config = dict(
    dataset='photos with spoken descriptions (Open Images, Localized Narratives)',
    vocab_size=4585,
    fusion_encoder_bias='all',
    fusion_encoder_positions='learned',
)
Rows from expert 12 of block 3 of the fusion encoder, named by matrix and row number. Rows with one number belong to one neuron. Each number is 128 + 24 x the weight over its row's rms, rounded and kept within 0 to 255. All counts start at 0. Numbers have three digits each. After the name is the row's rms in percent of the matrix's.
# up: expert up (fusion_encoder.blocks.3.mlp.up, 64x32x128), inputs 43-85
# down: expert down (fusion_encoder.blocks.3.mlp.down, 64x128x32, transposed), outputs 43-85
up.7 077:129101122151136106170128083120130099143131105112137108100140103116150121109153126127160148131158107141165138116193078104139127171
down.7 070:150145098128102147087115134126112126115115125177130141160134155142161116164133116154171095110105135128144155154108144120150170138
up.8 096:142123118184181127110101148142143122117117129076128138101129116147163122112105131151094088134111112143088116148178099114090097118
down.8 108:127107125164109107096131131125142070134125130146158118114097122117145157131125117099139130129112156145142142164126095118128127129
up.9 068:145105135148125123135129093108086119132139119101133147160124125151125135115167125100099213150092139137134097136196143177107101165
down.9 085:134152137126104118133116100059131137138117076117121169101148144121135163127150109150115123135111151117120121170117134136123136129
up.10 079:137133147129136149139129155132107079129119095134101086115097141140142151142108115145154162145144136130108140107119123071138056117
down.10 079:127092108152093148111116154116141113113124125149131084133165110074172131131147119140128112112121127107114114099117151087125140145
up.11 133:151149154169134135110148149131115152114106145108144138135117130109127110132116120187119111123118098124166112171122152127115116079
down.11 117:148129119150171128145139116122114122106142138100117122121124140125114111147118124124113151127141156132120171091140109128122127132
up.12 111:116099149122114090130141104143092096147130145088123123144171128102157109118126109130090100135105118118172159102213100154124126130
down.12 101:112155143116136111111162125129146123119126116164110103134120144143127102094121156154149115125153154152118127142125064101122129118
up.13 112:119105121138125220153131108075140107119099102098137142123095147155116130168120134082112149126107125104085139138100170091140142141
down.13 095:119088173153157127125115123149099151108133132204106137110135159114119125097125096138143141118155139067098150088122116154126158111
up.14 097:118102135116117114117183110177126132170117127165119129063178164154139126113132146102135184117133138113104152100178076111138084123
down.14 089:099146170099128158157143140092151130146159136116117133152125151112118154142152125144133116116114108137112109120150110093115143121
up.15 099:132129107132142156129134070103146128152129145094158120137132118144133137155131117125137130124116065111125143088162110093119136155
down.15 105:127160135102113164117142073141115148111114132133117154086138126108179144109139039147105122112174176136153115157144089125124119126
up.16 083:124154140116151119159071123136142123149110075169107130125136120133137114142120113091165113168149157145144121130112120159160132125
down.16 091:131112108158146120125110093109123132116128082097127111128098122154136119117117173120114085133121126147151139072143167120134141117
up.17 116:100128134162113161097142100168159145151126072095136120110157141101092111124119108147080122115126149144109088125110139109125132117
down.17 108:116137118097133132165071160087149119145160188135119149144091130120118161126129137147117135149132116095065118111130134106152156154
up.18 095:106174184134058100162132139135102134146115113141100096139130100137125143142108144159094123126130137150167131141135116141114139119
down.18 091:129139121143140165084090110159118146115102086074132129165127098114114109157120158136121130135151151154145121137089134109114117121
up.19 147:144098121158156105169116155158112155112110130097121107108151105154121153139151108129132140123133111098159126169126133187110122151
down.19 137:101113121121140108114118126076095093151119156071126144093105127104149160127112128128116147101106138123123141158159126099129153117
up.20 074:113155124103122186160156131133118152161126128127139150131073093136122174111148123075125119124138173131133133119138145148131146126
down.20 079:121134123137141140124115123129175167116085123131129098159127112131132189094124131105108113135130102110105113104094131164124138116
up.21 086:166151115167132115092119109118112071124137091155154148118095158140143136104147123117091163132118115084160120118137135107106088127
down.21 081:096155162135135162119127122126143126110090091140149160145178162085128156144107145122082155159082121096135065128169093100149120116
up.22 091:137119126153152119119100137100129093130110140137165136131124133127138130132130132142080134108147090097109112096198103127143122132
down.22 089:125140108114099158130144115062166121156134087138091156118161139095132143115156111086119142176133085132139119117125135135151142121
up.23 121:114147129177133141084101125125139158114128120102143136110092128124095134153107095101126125115147120095110146094132116070131164138
down.23 136:146150141088140151139108082096113162106082134103147186117133108162148166111133109109143153149146179128169129110147091097104146150
up.24 090:118156157122186150146119073147155108161101068133154112111110140123093116141107123083179127133135118158140137178114114082148147108
down.24 088:130138110094123124136163105165104120121135104149085151124143120142141140112130134148110079122123123069126106120118099132151128129
up.25 105:073156175123127064105119134158076131143110124174142126151132124097127140132099111100124137147159114141209092149167118129122119109
down.25 108:121142106156115110138135108122110119149137098076136134172062107143103107112125161159103138128115174118150086145098135163129155118
up.26 112:124148095119079119107142132101118167114153152135126118121126136119121162137114107121094121115129111117161147094142121137131133101
down.26 119:180124123137125145143138081120085122117113174164111084116185141119140120101138127125122092120143124128116113145123141107102144122
up.27 123:155097102114123172121095133103146118177081128116146108135108113096124123109153096128122116133158108133153118145070193150110116105
down.27 118:119148097181155140138160172172129149147168133161133123116128110131114106105111135142119131107126153147123123121130113111145149108
up.28 079:093147135143145086137097114147119085114137096143125120137119088148111141127123128156159116114139114121125136144166110143131171120
down.28 091:109174138130128132118110124190111101124120105144128169102101157134178129125164139127174091142114160133134112124135110161148106109
up.29 103:112131142108143120106113105124167124107098087166119158124115112106138097124139117125116136116125127122166106158121126175101140122
down.29 090:101143094119124124132129138104149123148135130080163115166116129124093087092142123137144078102121156158146101156135147133157152129
up.30 104:120147121131103133133099128143132186118100115114126123166131098133115128084086106153110155122133149113122131133170098130101128136
down.30 116:113148119153108124118136080089161137117161134087156139122101127130125146098094163096106151145128167173118095118142151133129140145
up.31 080:104168150123145168099132144110121088135129147146132112143124123133142150108109152140138162111125144141147171115142103116135102099
down.31 081:143151137116096158132170164132105111142146099173137108144139112114125110121162111114133100157137129138130073091093102118135131151