{
  "train_examples": 101725,
  "fusion": "cross_attention",
  "fusion_encoder_activation": "silu",
  "adamw_lr_other_params": 0.001
}
Rows from block 3 of the fusion encoder of a small image-text matching model, named by matrix and row number. Rows with one number within an expert belong to one neuron, the router's apart. Each number is 500 + 50 x the weight over its row's rms, rounded and kept within 0 to 999. All counts start at 0. Numbers have three digits each.
After each expert's rows are labels from the 100 texts, of 14976, where the router gives the expert most weight on average: "tokens" is the input token at the peak. Only what is clearly more common there than usual is listed. The data: photos with spoken descriptions (Open Images, Localized Narratives).
# router: router (fusion_encoder.blocks.3.mlp.router.weight, 64x128, trained with AdamW), inputs 43-85
# up: expert up (fusion_encoder.blocks.3.mlp.up, 64x32x128), inputs 43-85
# down: expert down (fusion_encoder.blocks.3.mlp.down, 64x128x32, transposed), outputs 43-85

# expert 28
router.28:568494429433465435513535509532444512493568440569531515516481490506479530532586453553471501408501512514439531432476517515432578493
up.0:496459537616564515491444478528399513488534547500424505465434532489477488544540548562470434460522611469534526502483523523528442517
down.0:403523463511475536448438564547508471491519503444543532458486505418524574537451549519491475520566540567467492554536463432490499497
up.1:539490544501488519550517458539491492478542440403460488494513446574381558410477492489628513494446524482529472468475493421550444515
down.1:568592483566538485505514546382482567561370547570448489498500548499542574462549482576545467501549484473459497453491519501475493528
up.2:460505517520495558542457534458538483416427561431546464530414475627520580539539474554461441461452431500545458558454584463493516538
down.2:536543517469446432549488580449463520502520402526574494568457499478536485529520624458569519502588506514449445538589600574481459415
up.3:484543484509442504453568510516440559516490440536406419487515399475509498479575524472590466460543556385516525408558454523489486542
down.3:454566473550491468507535440504482509504526489535528480437477460401462523439504533451533524500505414443481493484564541539491539561
up.4:525573519501485462548470549571450512513523475548519494533557477440531493463394447417541578461483487586453386504595439503491456470
down.4:500512440589522383555500404458524473497445515583466491557408493469564547466526369488533496420592521496514511494402503475445571559
up.5:493557571486509470546496560500564561488483538499499457499450440503488589490516476473606497433425511655491488475509416506514509515
down.5:532543516525467506482560534481440503595438565519491553531552489427602447504439497477531513487511419486461396526555467492499503552
up.6:567513547515488551483454567378534519529521534573447553498503476423562462496447529469552472511389530462426540458524506570518383522
down.6:560428494505424448466579506437592515484520596614505511502568544492426502473439488466478507548550462568552405507478552530523587567
tokens: "we"; "left"

# expert 50
router.50:602408540479603450525511525577518504410532491467506575432483449576512530520442452508491526526434524472397506484461572410515481527
up.0:535481479493514508518565399495441406518465503504456477449400616507549548503516457498471491450510581468515444371434536548469482414
down.0:527545457421484441519456539446561547500445530486576534599536457556563451533535424501587473535442526586405470442482517439539527517
up.1:472590526551498414510556562459473540415406550540490513517516505488571541437548525598558545489508549551511446495373495490490455579
down.1:450488501477470470509579513526468427482493413511474501470576461559479513474483563475533571501565540510433496367485487542538593438
up.2:507523464455576532484573526495562484479443618439455530514484520444577517490463524467510543498538515517540441469413440578539535576
down.2:521496507537418497585485480532485462521546408488462477508483441418487439606440501469521562554497477577505560520586546460535530453
up.3:454484524483522567469552475454473489417530487497548517492518516568553398564527530411573580537566410553525452513448568439433528516
down.3:478470571418472540460443490548437550487477481518467453473514451488522497551454458500464510498484453535556613483578517378550588448
up.4:476516500402470477574500490511519344521461524465469487427546499480418461435546547562487480513517508574532480429522478466491455420
down.4:512464525574548539538479456490520515488457413476570457486475484403466577458523535446589550502500460557459624480544536558459430464
up.5:628505496556427557429493493426458488414496524587523454517550520530453540471557507566544374445569481516541439531570447548454481452
down.5:490529505517591541599499453461527576484553554500580507476439452422458499549552525534481613579482499565548475366466524582500487545
up.6:558495545465484550416426463499497501473475530506457560487450593509566454483522517455585624470481432541439542429581427420532531564
down.6:460495438443483513532513490564519517427419432456504481464404490485511514575506553456447480506520584503591486611477341553529556542
tokens: "a"; ","; "is"; "."

# expert 22
router.22:508442537510495512411574435527549487384464446599436562518524432528413511456419473496451505475522558546523534484457563612443500498
up.0:450459522536548532476427531420519451461445499511556515498482523457470447477487531424540656452592498504561474529438586434460465538
down.0:417435513406434464521486483570549551468576451410499511566484518435459526496561469464525552497466404454463513556503549443513465537
up.1:549481543501490490497526519483470548473440530526421491465480515543591492380458448523456413460445488471580421505501470519548479516
down.1:540410491535453593568522469562454443642536534477475523507490552580479481529495395485501502511588474500501451518496505438469515483
up.2:508498515531531497522463521469425505530496504534475501559406503524494519611486547632433421444404479507520466565484423412505523453
down.2:505425493525504501461503488429513508494486536419539467457481477498554475505529406493411509448455454541538597493484473471456583536
up.3:478470498560468547510568475505588506590511417527548550498544471416461526470572479519496567576507425535479510564572417448472523547
down.3:488554446403481519483466479463406502398525427455548522437362540562433463505491456538465592505425477452493560475502434500495528500
up.4:601491478487462531514502570441400532578528577389466498477448474493607520491541451512490488496498563515461497594471440436578385474
down.4:501563589503442475564508481582524523502509431544483470539468474498413489561510486571555492416507477473401579523532424556538620522
up.5:430555532596456513565501478505446453502540506487457472475485532392496526489509446447494462524286545544476548459467551498494527452
down.5:538539546524460421494392466441416462472512557533551547464454524477438547483550549448396543499592447521518506572454562483496518522
up.6:538567527531446492540473453626526439516511541498525544440455449577509502484465528473432606492450559524476456483579364519471538499
down.6:474536558538481474456528531492432560455397465451575529446473489518488565479551401582545455463513544554603464557497391492501567513
tokens: "wall"; "a"; "is"

# expert 36
router.36:468466467430524464524532534564529559473502470479530573504493418529468443519464536551557515557485493546418500566483597590395408527
up.0:467466442483485525472562521494461379513544491450544431438431530500447573517440601532450573526608535527459444500424547532527473415
down.0:477433449421552423577547581557562446523460453488444460486522409464498509532421548542428526461428518551481461467485477548469457470
up.1:466521538521546472531563471422539503456477444531500464475499558395488449482472569505478444525480568536598503521462405538466444520
down.1:542482536543531465446493522471547534474486536416384516431501558462493473586497484469456487464431527473466556543478536512505476491
up.2:549513469485530490530516449486416508479500476532525537426589491529524483485486568579520587539439501522470564469459577547567459539
down.2:599479491535504479498513498466407416489581535510502542432561531489473396534430469551559531525429490462589495549398562379493435539
up.3:530513481491397464533476466492565479507391472497532395506428506542453560490532525460468394439575618502536444565448393501529457488
down.3:555459518499463599551433547477465524379530432523532525531509512578527471549490542526516459495437490473492517560446555476548539531
up.4:466486525462542529501524461540578551539485455508503557511463532413543440481556521512487543443480456551498554418513655554519530463
down.4:393440531593469547481514496573517517429429578535444518463538519514396448490576529540569642524468580453566491424451451598530520510
up.5:395456516527523498514519511514462448495470425506457504522535502539555483551454474448531573550523400420450549577541502455483599417
down.5:565570443386623545559524548454543598503382416470474509560599459504556427468601461436482543534435447513512406406538466559550442516
up.6:373541499516575508578438546622547522555498525542458534543458511510588432524482521418521559447396520547443491541437500527561427440
down.6:499538484577536494440442500431566536539515480425507582482460513468499381410482502451538630531398513504579482500509534498536467467
tokens: "we"; "<end>"; "right"

# expert 7
router.7:485483459519492428459554440573635509473551445538538530478480452541486431578523500614439574442550544580510502559470581446478503536
up.0:472547524509513441448492471522560490495490544499418491540537531578516599476569470479545532453552569483546504444546534399427434508
down.0:520579504431518543541502529606534510447488535466466514537491520512510555467436464494472519485515392459507510588473490413477464572
up.1:407549478431574527457496480488502538522484520519437480537493537533481464491450532448463519511416526491535585462527578583530631506
down.1:522502485508549436543496621592602476574525596516472563523463517574541502459528470458565507506571531467522433504451423572454501486
up.2:534493442573491440432481458438549426521554594551420562607479474482461466491499447622515572470470576408494450483470512442489458543
down.2:452524554501435603503522518438587472534534549504462571531451527457572468551470495424514494473468509462500546516507419591498470551
up.3:375531451527477521589454561461526425502606495529490470544495503484461494576551578342497491503455441410562536460465475468480575455
down.3:520516562446530549449540523586428439509507507563536491561484558584468468515452427513503501513541492552494520458444495441514514567
up.4:486537417366509429549537489409524435473475499507506460532507517441435457522480525451434522414561494474548458562461469544414517570
down.4:471509493466548394429552505562397617536474512511541415501535539569539463516450457541582471571493614523465559426524464529501501452
up.5:562490533423508428436501526465548483526554440459467526445388550492529453482522558440465462448535535475503496486457462537490576541
down.5:468432496627505571580531529497545425559524551584449494498527532406481514502459520495551499549506480480420504520433509496428427472
up.6:409480502508476554587518497485521566617607508431575449500525407458465569491598463564488491497537516539496512483594530495507461473
down.6:566527457401492566538478530421516470447481507464457495538510546586419456500438589507500483545551489555536465408537519443553481475
tokens: ","; "."; "and"

# expert 56
router.56:507517489461540475477575532506559557471466444476480503529437451474401557549553427605446512463444578482510458411562536509427542502
up.0:457547487374461433545486541491509481428505513483439394592370501556639482506514448536541435487557514492494576476532558492538471405
down.0:439559520426473513600530546443510520455545454534533586474508538437589577534557596524525426567535513566439453524443495467550525536
up.1:520493486608568491587578520495462493458515617510511514547400510365546536480545402544419551466395495480532537481529460491496516479
down.1:506456542472443547512468544548511575506446503564493583479565487551421463492430517389488500583449465546496474501612426538527453549
up.2:497564460605598485474461501518392389479506488489510572486526507456594543512528449594502460444476535468429473454512472481401494626
down.2:620490497541498496442468596492575513478531540447432501452457487502495461543505405456514516407437517508626429439533425556493419497
up.3:501500495438496458505511438496559522468449510486443515535573523544590520472509427418544465503476598461405466455494362566519470479
down.3:511466443499484436461562591550435460474469476463525487425516509400504573432432516578488460501487482567537498519487503605497581493
up.4:481545453568509426528482383479545496464493438443465547437580443431487555481531569541443426467449507517448557502549534469484507495
down.4:484505449552566455431563578581510543518404584493525528492493467437473500513522470464500343525463374534479456466445492430491526513
up.5:513486520573474436426380466496467483543408446434488546513553495410504513471499530495567325503515516439405551567500416469494530446
down.5:479582491551546553472527522516590537441495531414453474465554601503549590436446502565541540509476496537567387498517465552449476502
up.6:445491472445537544452583448555484485531441409358526532533511486437482502431452581537467373444565593595565538513509466461472508429
down.6:497516532587487445500504426469483405421564568535493573476403573531489495463570394563560461534384518468511533538409515459487392486
tokens: "sitting"

# expert 19
router.19:527500413442432490454564500518507558419553537552495477516531512465550490617460454526456598448467528530486490536513503444516496541
up.3:550533479476473556523479511546442452602402430519436501462575473517523552582526464552465424433437499494518474542542447548472532479
down.3:467506542410489459464542527677441526460507545459567443546461482533473539521544499488514525490590545536496458518498525470431431465
up.4:496474534534401515481501489489478536452568552523429440511402438489498557423534460538475586485516483483614483468567492477512431543
down.4:473481469547377513564552500465543553491441515544432519465545532419461585497441500504488490484537538527492448494544436568503594487
up.5:543569510478526455552474444501483470489454440510518554479486449527488483516590464573430464450605572445500420449502446512510415569
down.5:429412541474431553514496465489486492560499514544512498489544550516597459470486634493594492521553645522404513527597578446501534537
up.6:477496504579500528561508505463454488535474445566583483450416435571490485480513457484419512508485522569460424476429576597502502506
down.6:419480508463405604514499521467473499459515475503477536518584512484526469454475531556501423591569494441595459590562586492520481534
up.7:590547471488600469546528431492443478467456511491423506476523434558502466495483498512400469434541541513562507565448459479496551528
down.7:499512454470444480500511447556432486614483477497555471507432547481418474559512484547514478485529568495461504407531433585529490519
up.8:474585469474541329531470490469574434495498482560459544475495453446450491543473504509533501487508463541505563559473339477535507542
down.8:522464467560542556547481453484449479474514449519492490448477477413563536514538567598465390586423598442545483533545549579528490506
up.9:472565486509486471530533580443555613483452503509468488530435524505516465393569413474534523481499461506594545510430593479483382479
down.9:488496574420508478519622450511481494454568521470552604481537476480569555465469484542483450451553434433436570480488436456541562410
tokens: "a"; "bottom"; "image"; "we"

# expert 52
router.52:494435388494444407590493548561533588461540507491462455475448429555399412515427455460434484450434440512500514490500589465409508557
up.3:476560475476402461551467550475423430493497529456363543469503501377547494433555421541551481476522569537443503536474597573504604515
down.3:447530517485641536480522420483516502466419533473484504533575534456517450540543542611480526521443556595582527471497518477419568525
up.4:520510559590440456545473431459521486539506461482574545567444545403571442555457550567554573489588456576457529568539373512473483526
down.4:575467471513555494543637480558497511552416457560541499477467478483493502420489555397549514500449498483517371465513504466531543498
up.5:511517552552517498535513564491450573519622373456487483492570529435508384506432453459560516456517450624575517537552520532483552493
down.5:540571545528556443504471503507423388442543545482564552465479450472458581539394459556505413499550514491424492591505561543510498510
up.6:474445502445450550506437424536557463512471459455534521545405423442439574537474571551554510486499466507478510496516468469450587529
down.6:525485527401438401461581532525532583489469466520496517480495451467479547494509478428585443507567477480518513399463467540504451567
up.7:445435481490502476506474505417502465447487525603546495576477525445581438427399410464539424493488522571487543434481485461468489543
down.7:467551468409539395486566527583514502497445464535580437522464504534481489519410533532542517458486417456428451481475426348495500514
up.8:606531505398526516504448466520408433540492474562518518445462447538530558507451485527509408554455529468528447480517436447564467602
down.8:465473488547500532426518564562442516556475528497516494514366557321473476561411487506556513491635521543521581509474465470463528481
up.9:490462442474459511539452454472539533566410454577512443419449523588582494454523561473548536491442524528378454542585538440473416483
down.9:467417567496473463536483523558517410439537448549539532475444456418473515481488634517430411526544554559532531436547554587457494524
tokens: "."; "some"

# expert 15
router.15:462415392577544503488473489464450563420477494499432438414451541521457479587529421579518496514511561457538423474507479464526417519
up.3:426459508452422447461565546525470534500519505465502541478523583440498424423502532441571527616476530468447447484409448581516490500
down.3:613494564446561526511500460525476479566452540472522464523494474456598554625470472447531464508500534454496625548414460482476511482
up.4:520463464570581486509427450463499638445480492442489494511546538424428491512503479446569561520479498523521556470430560470503456530
down.4:453549539537516538458453469562467543446499612429492539486599483426493571533541472446503439565542503536563455499476482478485447487
up.5:535368511457483468456457448417586547604519480428523484495521461513462496571498578549519461527602490384416520430548408522462460549
down.5:586417441475443469552569500435545405549556475539510506464476502523442457494496469434548474559566447537430525460428496529457514535
up.6:536505480385570626622521462564424407560502524510470517468495517565481494468485540444498571509500486548607428394452464427488565624
down.6:417430492473448456418508507570511491492524464480453504474539484529474544490453559546530462565549553491410519560474558440544503499
up.7:532487581410489443521503466516431598406513510546534495610581454486440489555594559488541484456511511438513559461427562461470587442
down.7:519547459653586521590509570561542479523475554494494471495452565455491526551451561474457535399490441518519561485423471534512600390
up.8:483476531498532517477451517477519498477471460414486482484482467541481509433489510434392382545421467455573501537405439490482531467
down.8:452509465477557486462514534440528558492528551507509448425427482520511491437580440530528455491548488538585496548487514496440415496
up.9:451602536496468529534488552444512555442532413478510538523519501478467482536613517468502480490596497546437540471558516496467452474
down.9:462536517517544482427474510575468555495395520576503496558545562473480590553449501493478450428512502535492506450499524484541543464
tokens: "the"; "person"; "wearing"

# expert 17
router.17:472452468514430407519481549469455442485497548599542510594555562497518504468438450460530583480415568523506522499386443566567491504
up.3:419474596553450486548516485526494487487556514567507537553519565513530563504533493458499585475502576480455622507441437501523561529
down.3:505543440554602455532517491515553585528503550564517475494470450590448457492390558535438501517528508469463551443555436560516623447
up.4:421470487557553551520501493499547395485442487464528455516489405431469577444458511483533572485511437395592542415491428413457519543
down.4:491565417521491527480461487495528548482539516389594455457531520505398477518571455498503505478467441476520463503478571472480495551
up.5:502477468481529414505385475464499500395483549457472543417463499450491443577546483558450515476470380479484459522520497520470566475
down.5:378522498538421531488509630475373452496509464457539452442487561362481552472497569513539566484389563433535496407517587506527478564
up.6:475504605569457440545543441510443508476470379533482458582433512509485551455502469516553534495481591587495453467530534532456505508
down.6:524533512552518529505524504556543494460566503563530455550524433536397474446462486466487505467601402490420534488418443518449623430
up.7:443503509565476504482489463493456610451488488558532512535583466392503457564532521497523563630550512586489440524462570555527511463
down.7:498494459422495558494537554439474439604520451442474489444492491545540514498481479483569412577487415464405437550494456533498459458
up.8:520441400573474495584561489531470576494588430543507532450529473552487430456524557510448559503557436472426580477501429461450547409
down.8:503594539455499446518465613550481593637490473556518436500432515553468444494502542553485529503580495561439471479480477548499599481
up.9:450466522539474530498474548499442527486623599520485542449476528500429448499536620507414565486583553460504592434463562497579493513
down.9:498509512464449411526508488479434492436495450501484466499379515550486491480461454550520526474502473427487489519538512471510562436
tokens: "lights"; "singing"; "musical"; "guitar"

# expert 12
router.12:513422539437521539479555462460527576456539538481504531445588564467488451561493494511436454460560416556450423482465525475499484419
up.0:479565452484478445557552490491440467564524431559527489479497499501579548544521428514479550509506503412518561472435611518426444477
down.0:500488556509462538512567493551407364529469515529523504480478448492461501459525542538467569534599436526517377504495502430472496564
up.1:491589499565497502445548470563559443477556480477482473595469496480566537603484501474523410544454536506387576495432498438498458448
down.1:549473588469565462578472569514505622457460562604530450502525485520531460544563471505535554574608469524524495504429488491525464568
up.2:472504542515465491475505527493569502496456447506468471502417539474567515500406419646460556509450562532567535511555475609515538593
down.2:537539491412569524548522440486525519514477412416519438572460484526514524484555602369586519407466522447436534484423573459461503440
up.3:514599438470547493558466493517592610604490435558502484469497530530526544518493468532548443466455418452457505537450460506564441502
down.3:478426525568522480538527561510550578562576532441492470464517522377497553468520451449584496472558387527554508537525524431483485467
up.4:465562390484620486371452608510520454533504508433414491452410487536424497448401550468509520482409494523502523502621468458505490476
down.4:446533523470526472447504408411400519429351471487589515485526494491545564484525467439518531470431537510560466446566422448464541523
up.5:453501569486468512473491569502513495412523416614461426501494558487509552439496471468492503448556408496477558513554473376466550588
down.5:458501536502465544493544503492491538533517438559532548548480426447508487523583387687578404522492483518508488481501497459527410505
up.6:490467519495524497557575410566538576502457450550420502515551446587577457455560454433575419557551561439503509485497527469539577551
down.6:513516508518480501483434515557475506491461429538610552507471482495575489469503494570511369509579495617590469540481481571484414510
tokens: "them"; "people"; "persons"

# expert 38
router.38:447530441454510483465484515472438582410479509512470554487494482502401435562607467496499485477493551479461468490483555570512498482
up.0:533429452499576490540523535476471512514431451524532501513526550600472513528422471506447456431500509631483438549526347556576594536
down.0:580561492419499544455499537514414548513536467502489526514496492520545572489529538503494484482519459449450533551578536501496492535
up.1:507484439527639553518489541469498530604490553456460558474444464435497489487594507474529482511546475557495504459552510472523544466
down.1:517448583435473508473491455513575530450439498581519526453561515432472534406487510468499479516562498537548524459477554461523428459
up.2:432491399429388436534506490490568455465437503544571456550471487521451473478450473529520515443503484478494512477474466522509569690
down.2:502421471484544487534466483496429539507514383500518521525489458554527459562525584464455478591540418450543492484468591472481467584
up.3:516527524545484554470554502526544466461528431527427464506466523535472523416465514455583421487487502521552438535539478476499438470
down.3:504516469545488509441498438535615509442331437411607482495501495542468546460529436458458540515496536551584493539496474452476478556
up.4:480602530457492529463526446472516456493438444512469511447553530473567539466504446444405528470461532578537318482453520569555528538
down.4:487549490540523515401571508508553427555472521421524571505505557565399564512547483472379537553530443513555547471496481499452550460
up.5:543459596426518517444506471537480486446500531538495505470433597545449514436550447460484521501524554487528505405569527573522455463
down.5:501492362656479492423447478476491559492492475526475475540492505551546475425491620485534598513486428513537562491511490436485538468
up.6:497390479383497474456477465488418496472547436473503471505440556428462529434527497627474505546554532565494472506588434523493525464
down.6:484521415592474517428479452415547478577441428435566476482455513424466498446504627550458424481465491601504510446428549479508503436
tokens: "sitting"; "his"; "middle"

# expert 13
router.13:463489478576535482572453559555498486525539495494566464449463558444480439506478502531522458412520560509546519515520532460529462452
up.3:597485422513508420539500549357446396534502439522461455518530613594531522532400519556463476495522525475411478498476511524510513510
down.3:473431552608440501520487479471459477428470454487576466430484467517515411557591523570510598539460534446506451526496525589494537517
up.4:463399490498482462430444460472469536441528537450450501522554529532492491478412525460583386459499501417491505519564472575529588530
down.4:488432571468494407412480531464477451550503492479500507462553544445482485533482565477524470522424523424563507450534553537558447518
up.5:489536603507531501503495440514549623450570584450503492489487489511499504482535558408538545523536555468490505460429442498491656474
down.5:522525476513459465505581445573520501475433508551452538536558457430588542474486461532574580544545465478466486503503416498501480543
up.6:499532435503482462442456491509452547418528486439510458540501494550474489533544499504488480513484565355484492583376550482424511515
down.6:469525535520512564487490468442525557516572583453590535415430455375599587426452428501565514557529414490489492535526467470519498514
up.7:522562444433598427439536595480551560458548449418483468467501458488611464453458513551506509553512473493554451534567476460513427480
down.7:501536497577542511541480448489503538554476582440454534617413533448490526475533535473523498552552444519563495473402510527538564442
up.8:523532470496496473550434549547476556494469461556467537492391450478519553515462499515539488486445579516546464447526415489491449506
down.8:453519475470446511484524550412419442443422461446493462489506552540510482581590614490508435479514489436515516505455614526475585544
up.9:523475592445509447487553453484413502450521447455532487464568482445515461460472501525397489463555520524454554522568434534481504529
down.9:545446515451532503461523478508531471539504527487386514447431457480569636555522465460542447514597393496535507586594556471519464452
tokens: "picture"; "and"

# expert 51
router.51:512506531436578455453505548565486446490386518506538498426466446449440482566504485515508552538434576552445440434433543413487515558
up.3:509411538566526554398485500522590572515546517486535497515430517460434494502486545455478430451503435432480552487441497516447538484
down.3:514513413523514474433527496358602524538575565430542476491535472444510534499500552546546459376545506472478411499581478536507505487
up.4:439519441547480531464511462440529457470421625548385491452555493531567469471589477486560519486448483512521507442634393533539522551
down.4:443509486394491529586536592494423551556544398490503486494530493586474576461519537471461528452554601486569440465454503431503447508
up.5:487529443491564490450493518400467536535578524454443449552408483378461482489523556430584502486470497504484493547505520439452530616
down.5:543559425464498498547461624469544504546554474462503478514484430496483476490529554470439461511485448572448471427448435600448508515
up.6:578490488588491510502527434529473490514430523499515477519550474446498417479492472545530559540509496520487419508587516474530512464
down.6:500481509504419516463499490497492555402487413512561494490532464542490500500542635485473530528522560477596586432464489490539559528
up.7:567492568431479598534567406490514499483549461442431504503448516438494515389493437431461522634505511470499467507450491454489449556
down.7:466501555462547456562499587513526422481433481527459530514494489553508528524537401452472358528460464475467474573466507500499554464
up.8:568499462446548392460557493535488549459519393549525515497456444437535524440440476464491482512482499491564529468515429496420424513
down.8:552444447498463572536467452467507654457514488610555518474502490529532418449450490530460534589600488502494471474460442466489469542
up.9:433470484601484491537469472498487491518536474486520489425513478547463592391423451459541491493494529545455593537528441472584518519
down.9:428535474487501497490496499497514436554585489444554537566593536498469478436483465523500487536449500559562474465439563514446505453
tokens: "center"; "we"

# expert 61
router.61:454560419485394572473580472564441442506564504527522542500537541601461456517491452435448488547573488574505540457545567424439539455
up.0:498521539434566565415497529566494461586499524483506569495517609454478535525454488520500548492438496449486577500515545477512455450
down.0:446566538520521516553532528466596479516483483455491443491508467514534531390556461569547439535402464542597439492565514512503626497
up.1:484474475489512428502546465487520442584593435439470488542496454526486516401545477481584414502510483459573551539610411578526559563
down.1:490542493408468594476476504502531540476426487455535453632538481385496414550507513490435463439475484469482464454510570465506439445
up.2:442563512530571543550462556499535447395531400486450553558498427499525486425573501539467492590555551463484494418526430457486560502
down.2:530527482452474548423500512444483516491537436460565480605555546526512493401562428460542549505568467531487526478525590520485425503
up.3:493466515444422479402442500595383534540558553491576480447476465570562546463439532506481555496496558486498536515437405495460428518
down.3:502552462553551456514464500605514558489477545550493509433591468403428560515527408468510445515615506521523436441546475515519497447
up.4:622488593498454599430492480450481462473508493512437494456472498513486435463470467604462453483465520471508543529515440434517511515
down.4:514499535546501452516441497559528464443463516489557519489511535585486583455496509510476628518582581583515455550487509522481474525
up.5:479452526443463473614589429481472368526500567513455518568551512470536576486478519495520473511482414520536478514613476491461461439
down.5:490563566444534538487471449462528501535445427458526425475462487521407536594530601482535470543436589455441547436453586526443471567
up.6:556458444413491539550516572416453365493422489563499421521409530457446522506470420464554572434460491471514476456453509448527408428
down.6:452598590593487439554489525570443588512568567476432492419546515557547477494482538528422510487424479504505523526541495575505514487
tokens: "white"

# expert 55
router.55:442522431477492529427476453578453562502528437517562549438453532532424501523437568552481563487436501553474458478509531509490514439
up.0:584481489520405498519516494537504367487437445499525540406528549448427504599467577547545463490513432463495513598543479484513500658
down.0:448470513491498433547540433365512503470492478519557548544490453564506545500590462542518545533553468462508557483424498536553447449
up.1:483461473439522408584453569479522501489506519419469496583547489524482457577512539506548480492461474490492572541568554390486512427
down.1:483536508488488484517527522549421493492509574546485475533631438558493471463477464546426520544480603581476494552477381504506578506
up.2:507467453471541532475536468562508430487549509415382479507511486433486670443479444581521510536516476484489477503555439535474405447
down.2:498442488483544480545544453507632471494502446502567534503387545465519551591470525393490549563494505459497430523552495606480541561
up.3:458555398493557418482494576398544528415441504500470451541505492453533508560485536513405441521502511528543556594560476512538497555
down.3:584543553490436521547451496517442458533521469484539483553488553523448389461508456482509522414453498588499581504529546585474536500
up.4:467521503329450580451516452458512496467481474508548550503551502497542485504551545464505561518511463524495558542384494481511434530
down.4:564492509476570491469552615596476522462553586601463544523466463467419460461465419580504513516497458509504509453455453564469509478
up.5:459509486485483402527526514436560604471551508509534513556552454551464422589509453523480411470476511416427534454574515503508471574
down.5:448465493620449595485472536587570433508491470427463529405464499468494542502488510435617533541483517551509459436449426494497578449
up.6:487414495511473538454517477552472501479496397492470545419507508409602478539522558459513483439528478457443427439472439511445525502
down.6:477505579479474523471526465484577475466456602446481510528486480523518527419522528445445470555504483543550404445432625422473431502
tokens: "the"; "it"; "i"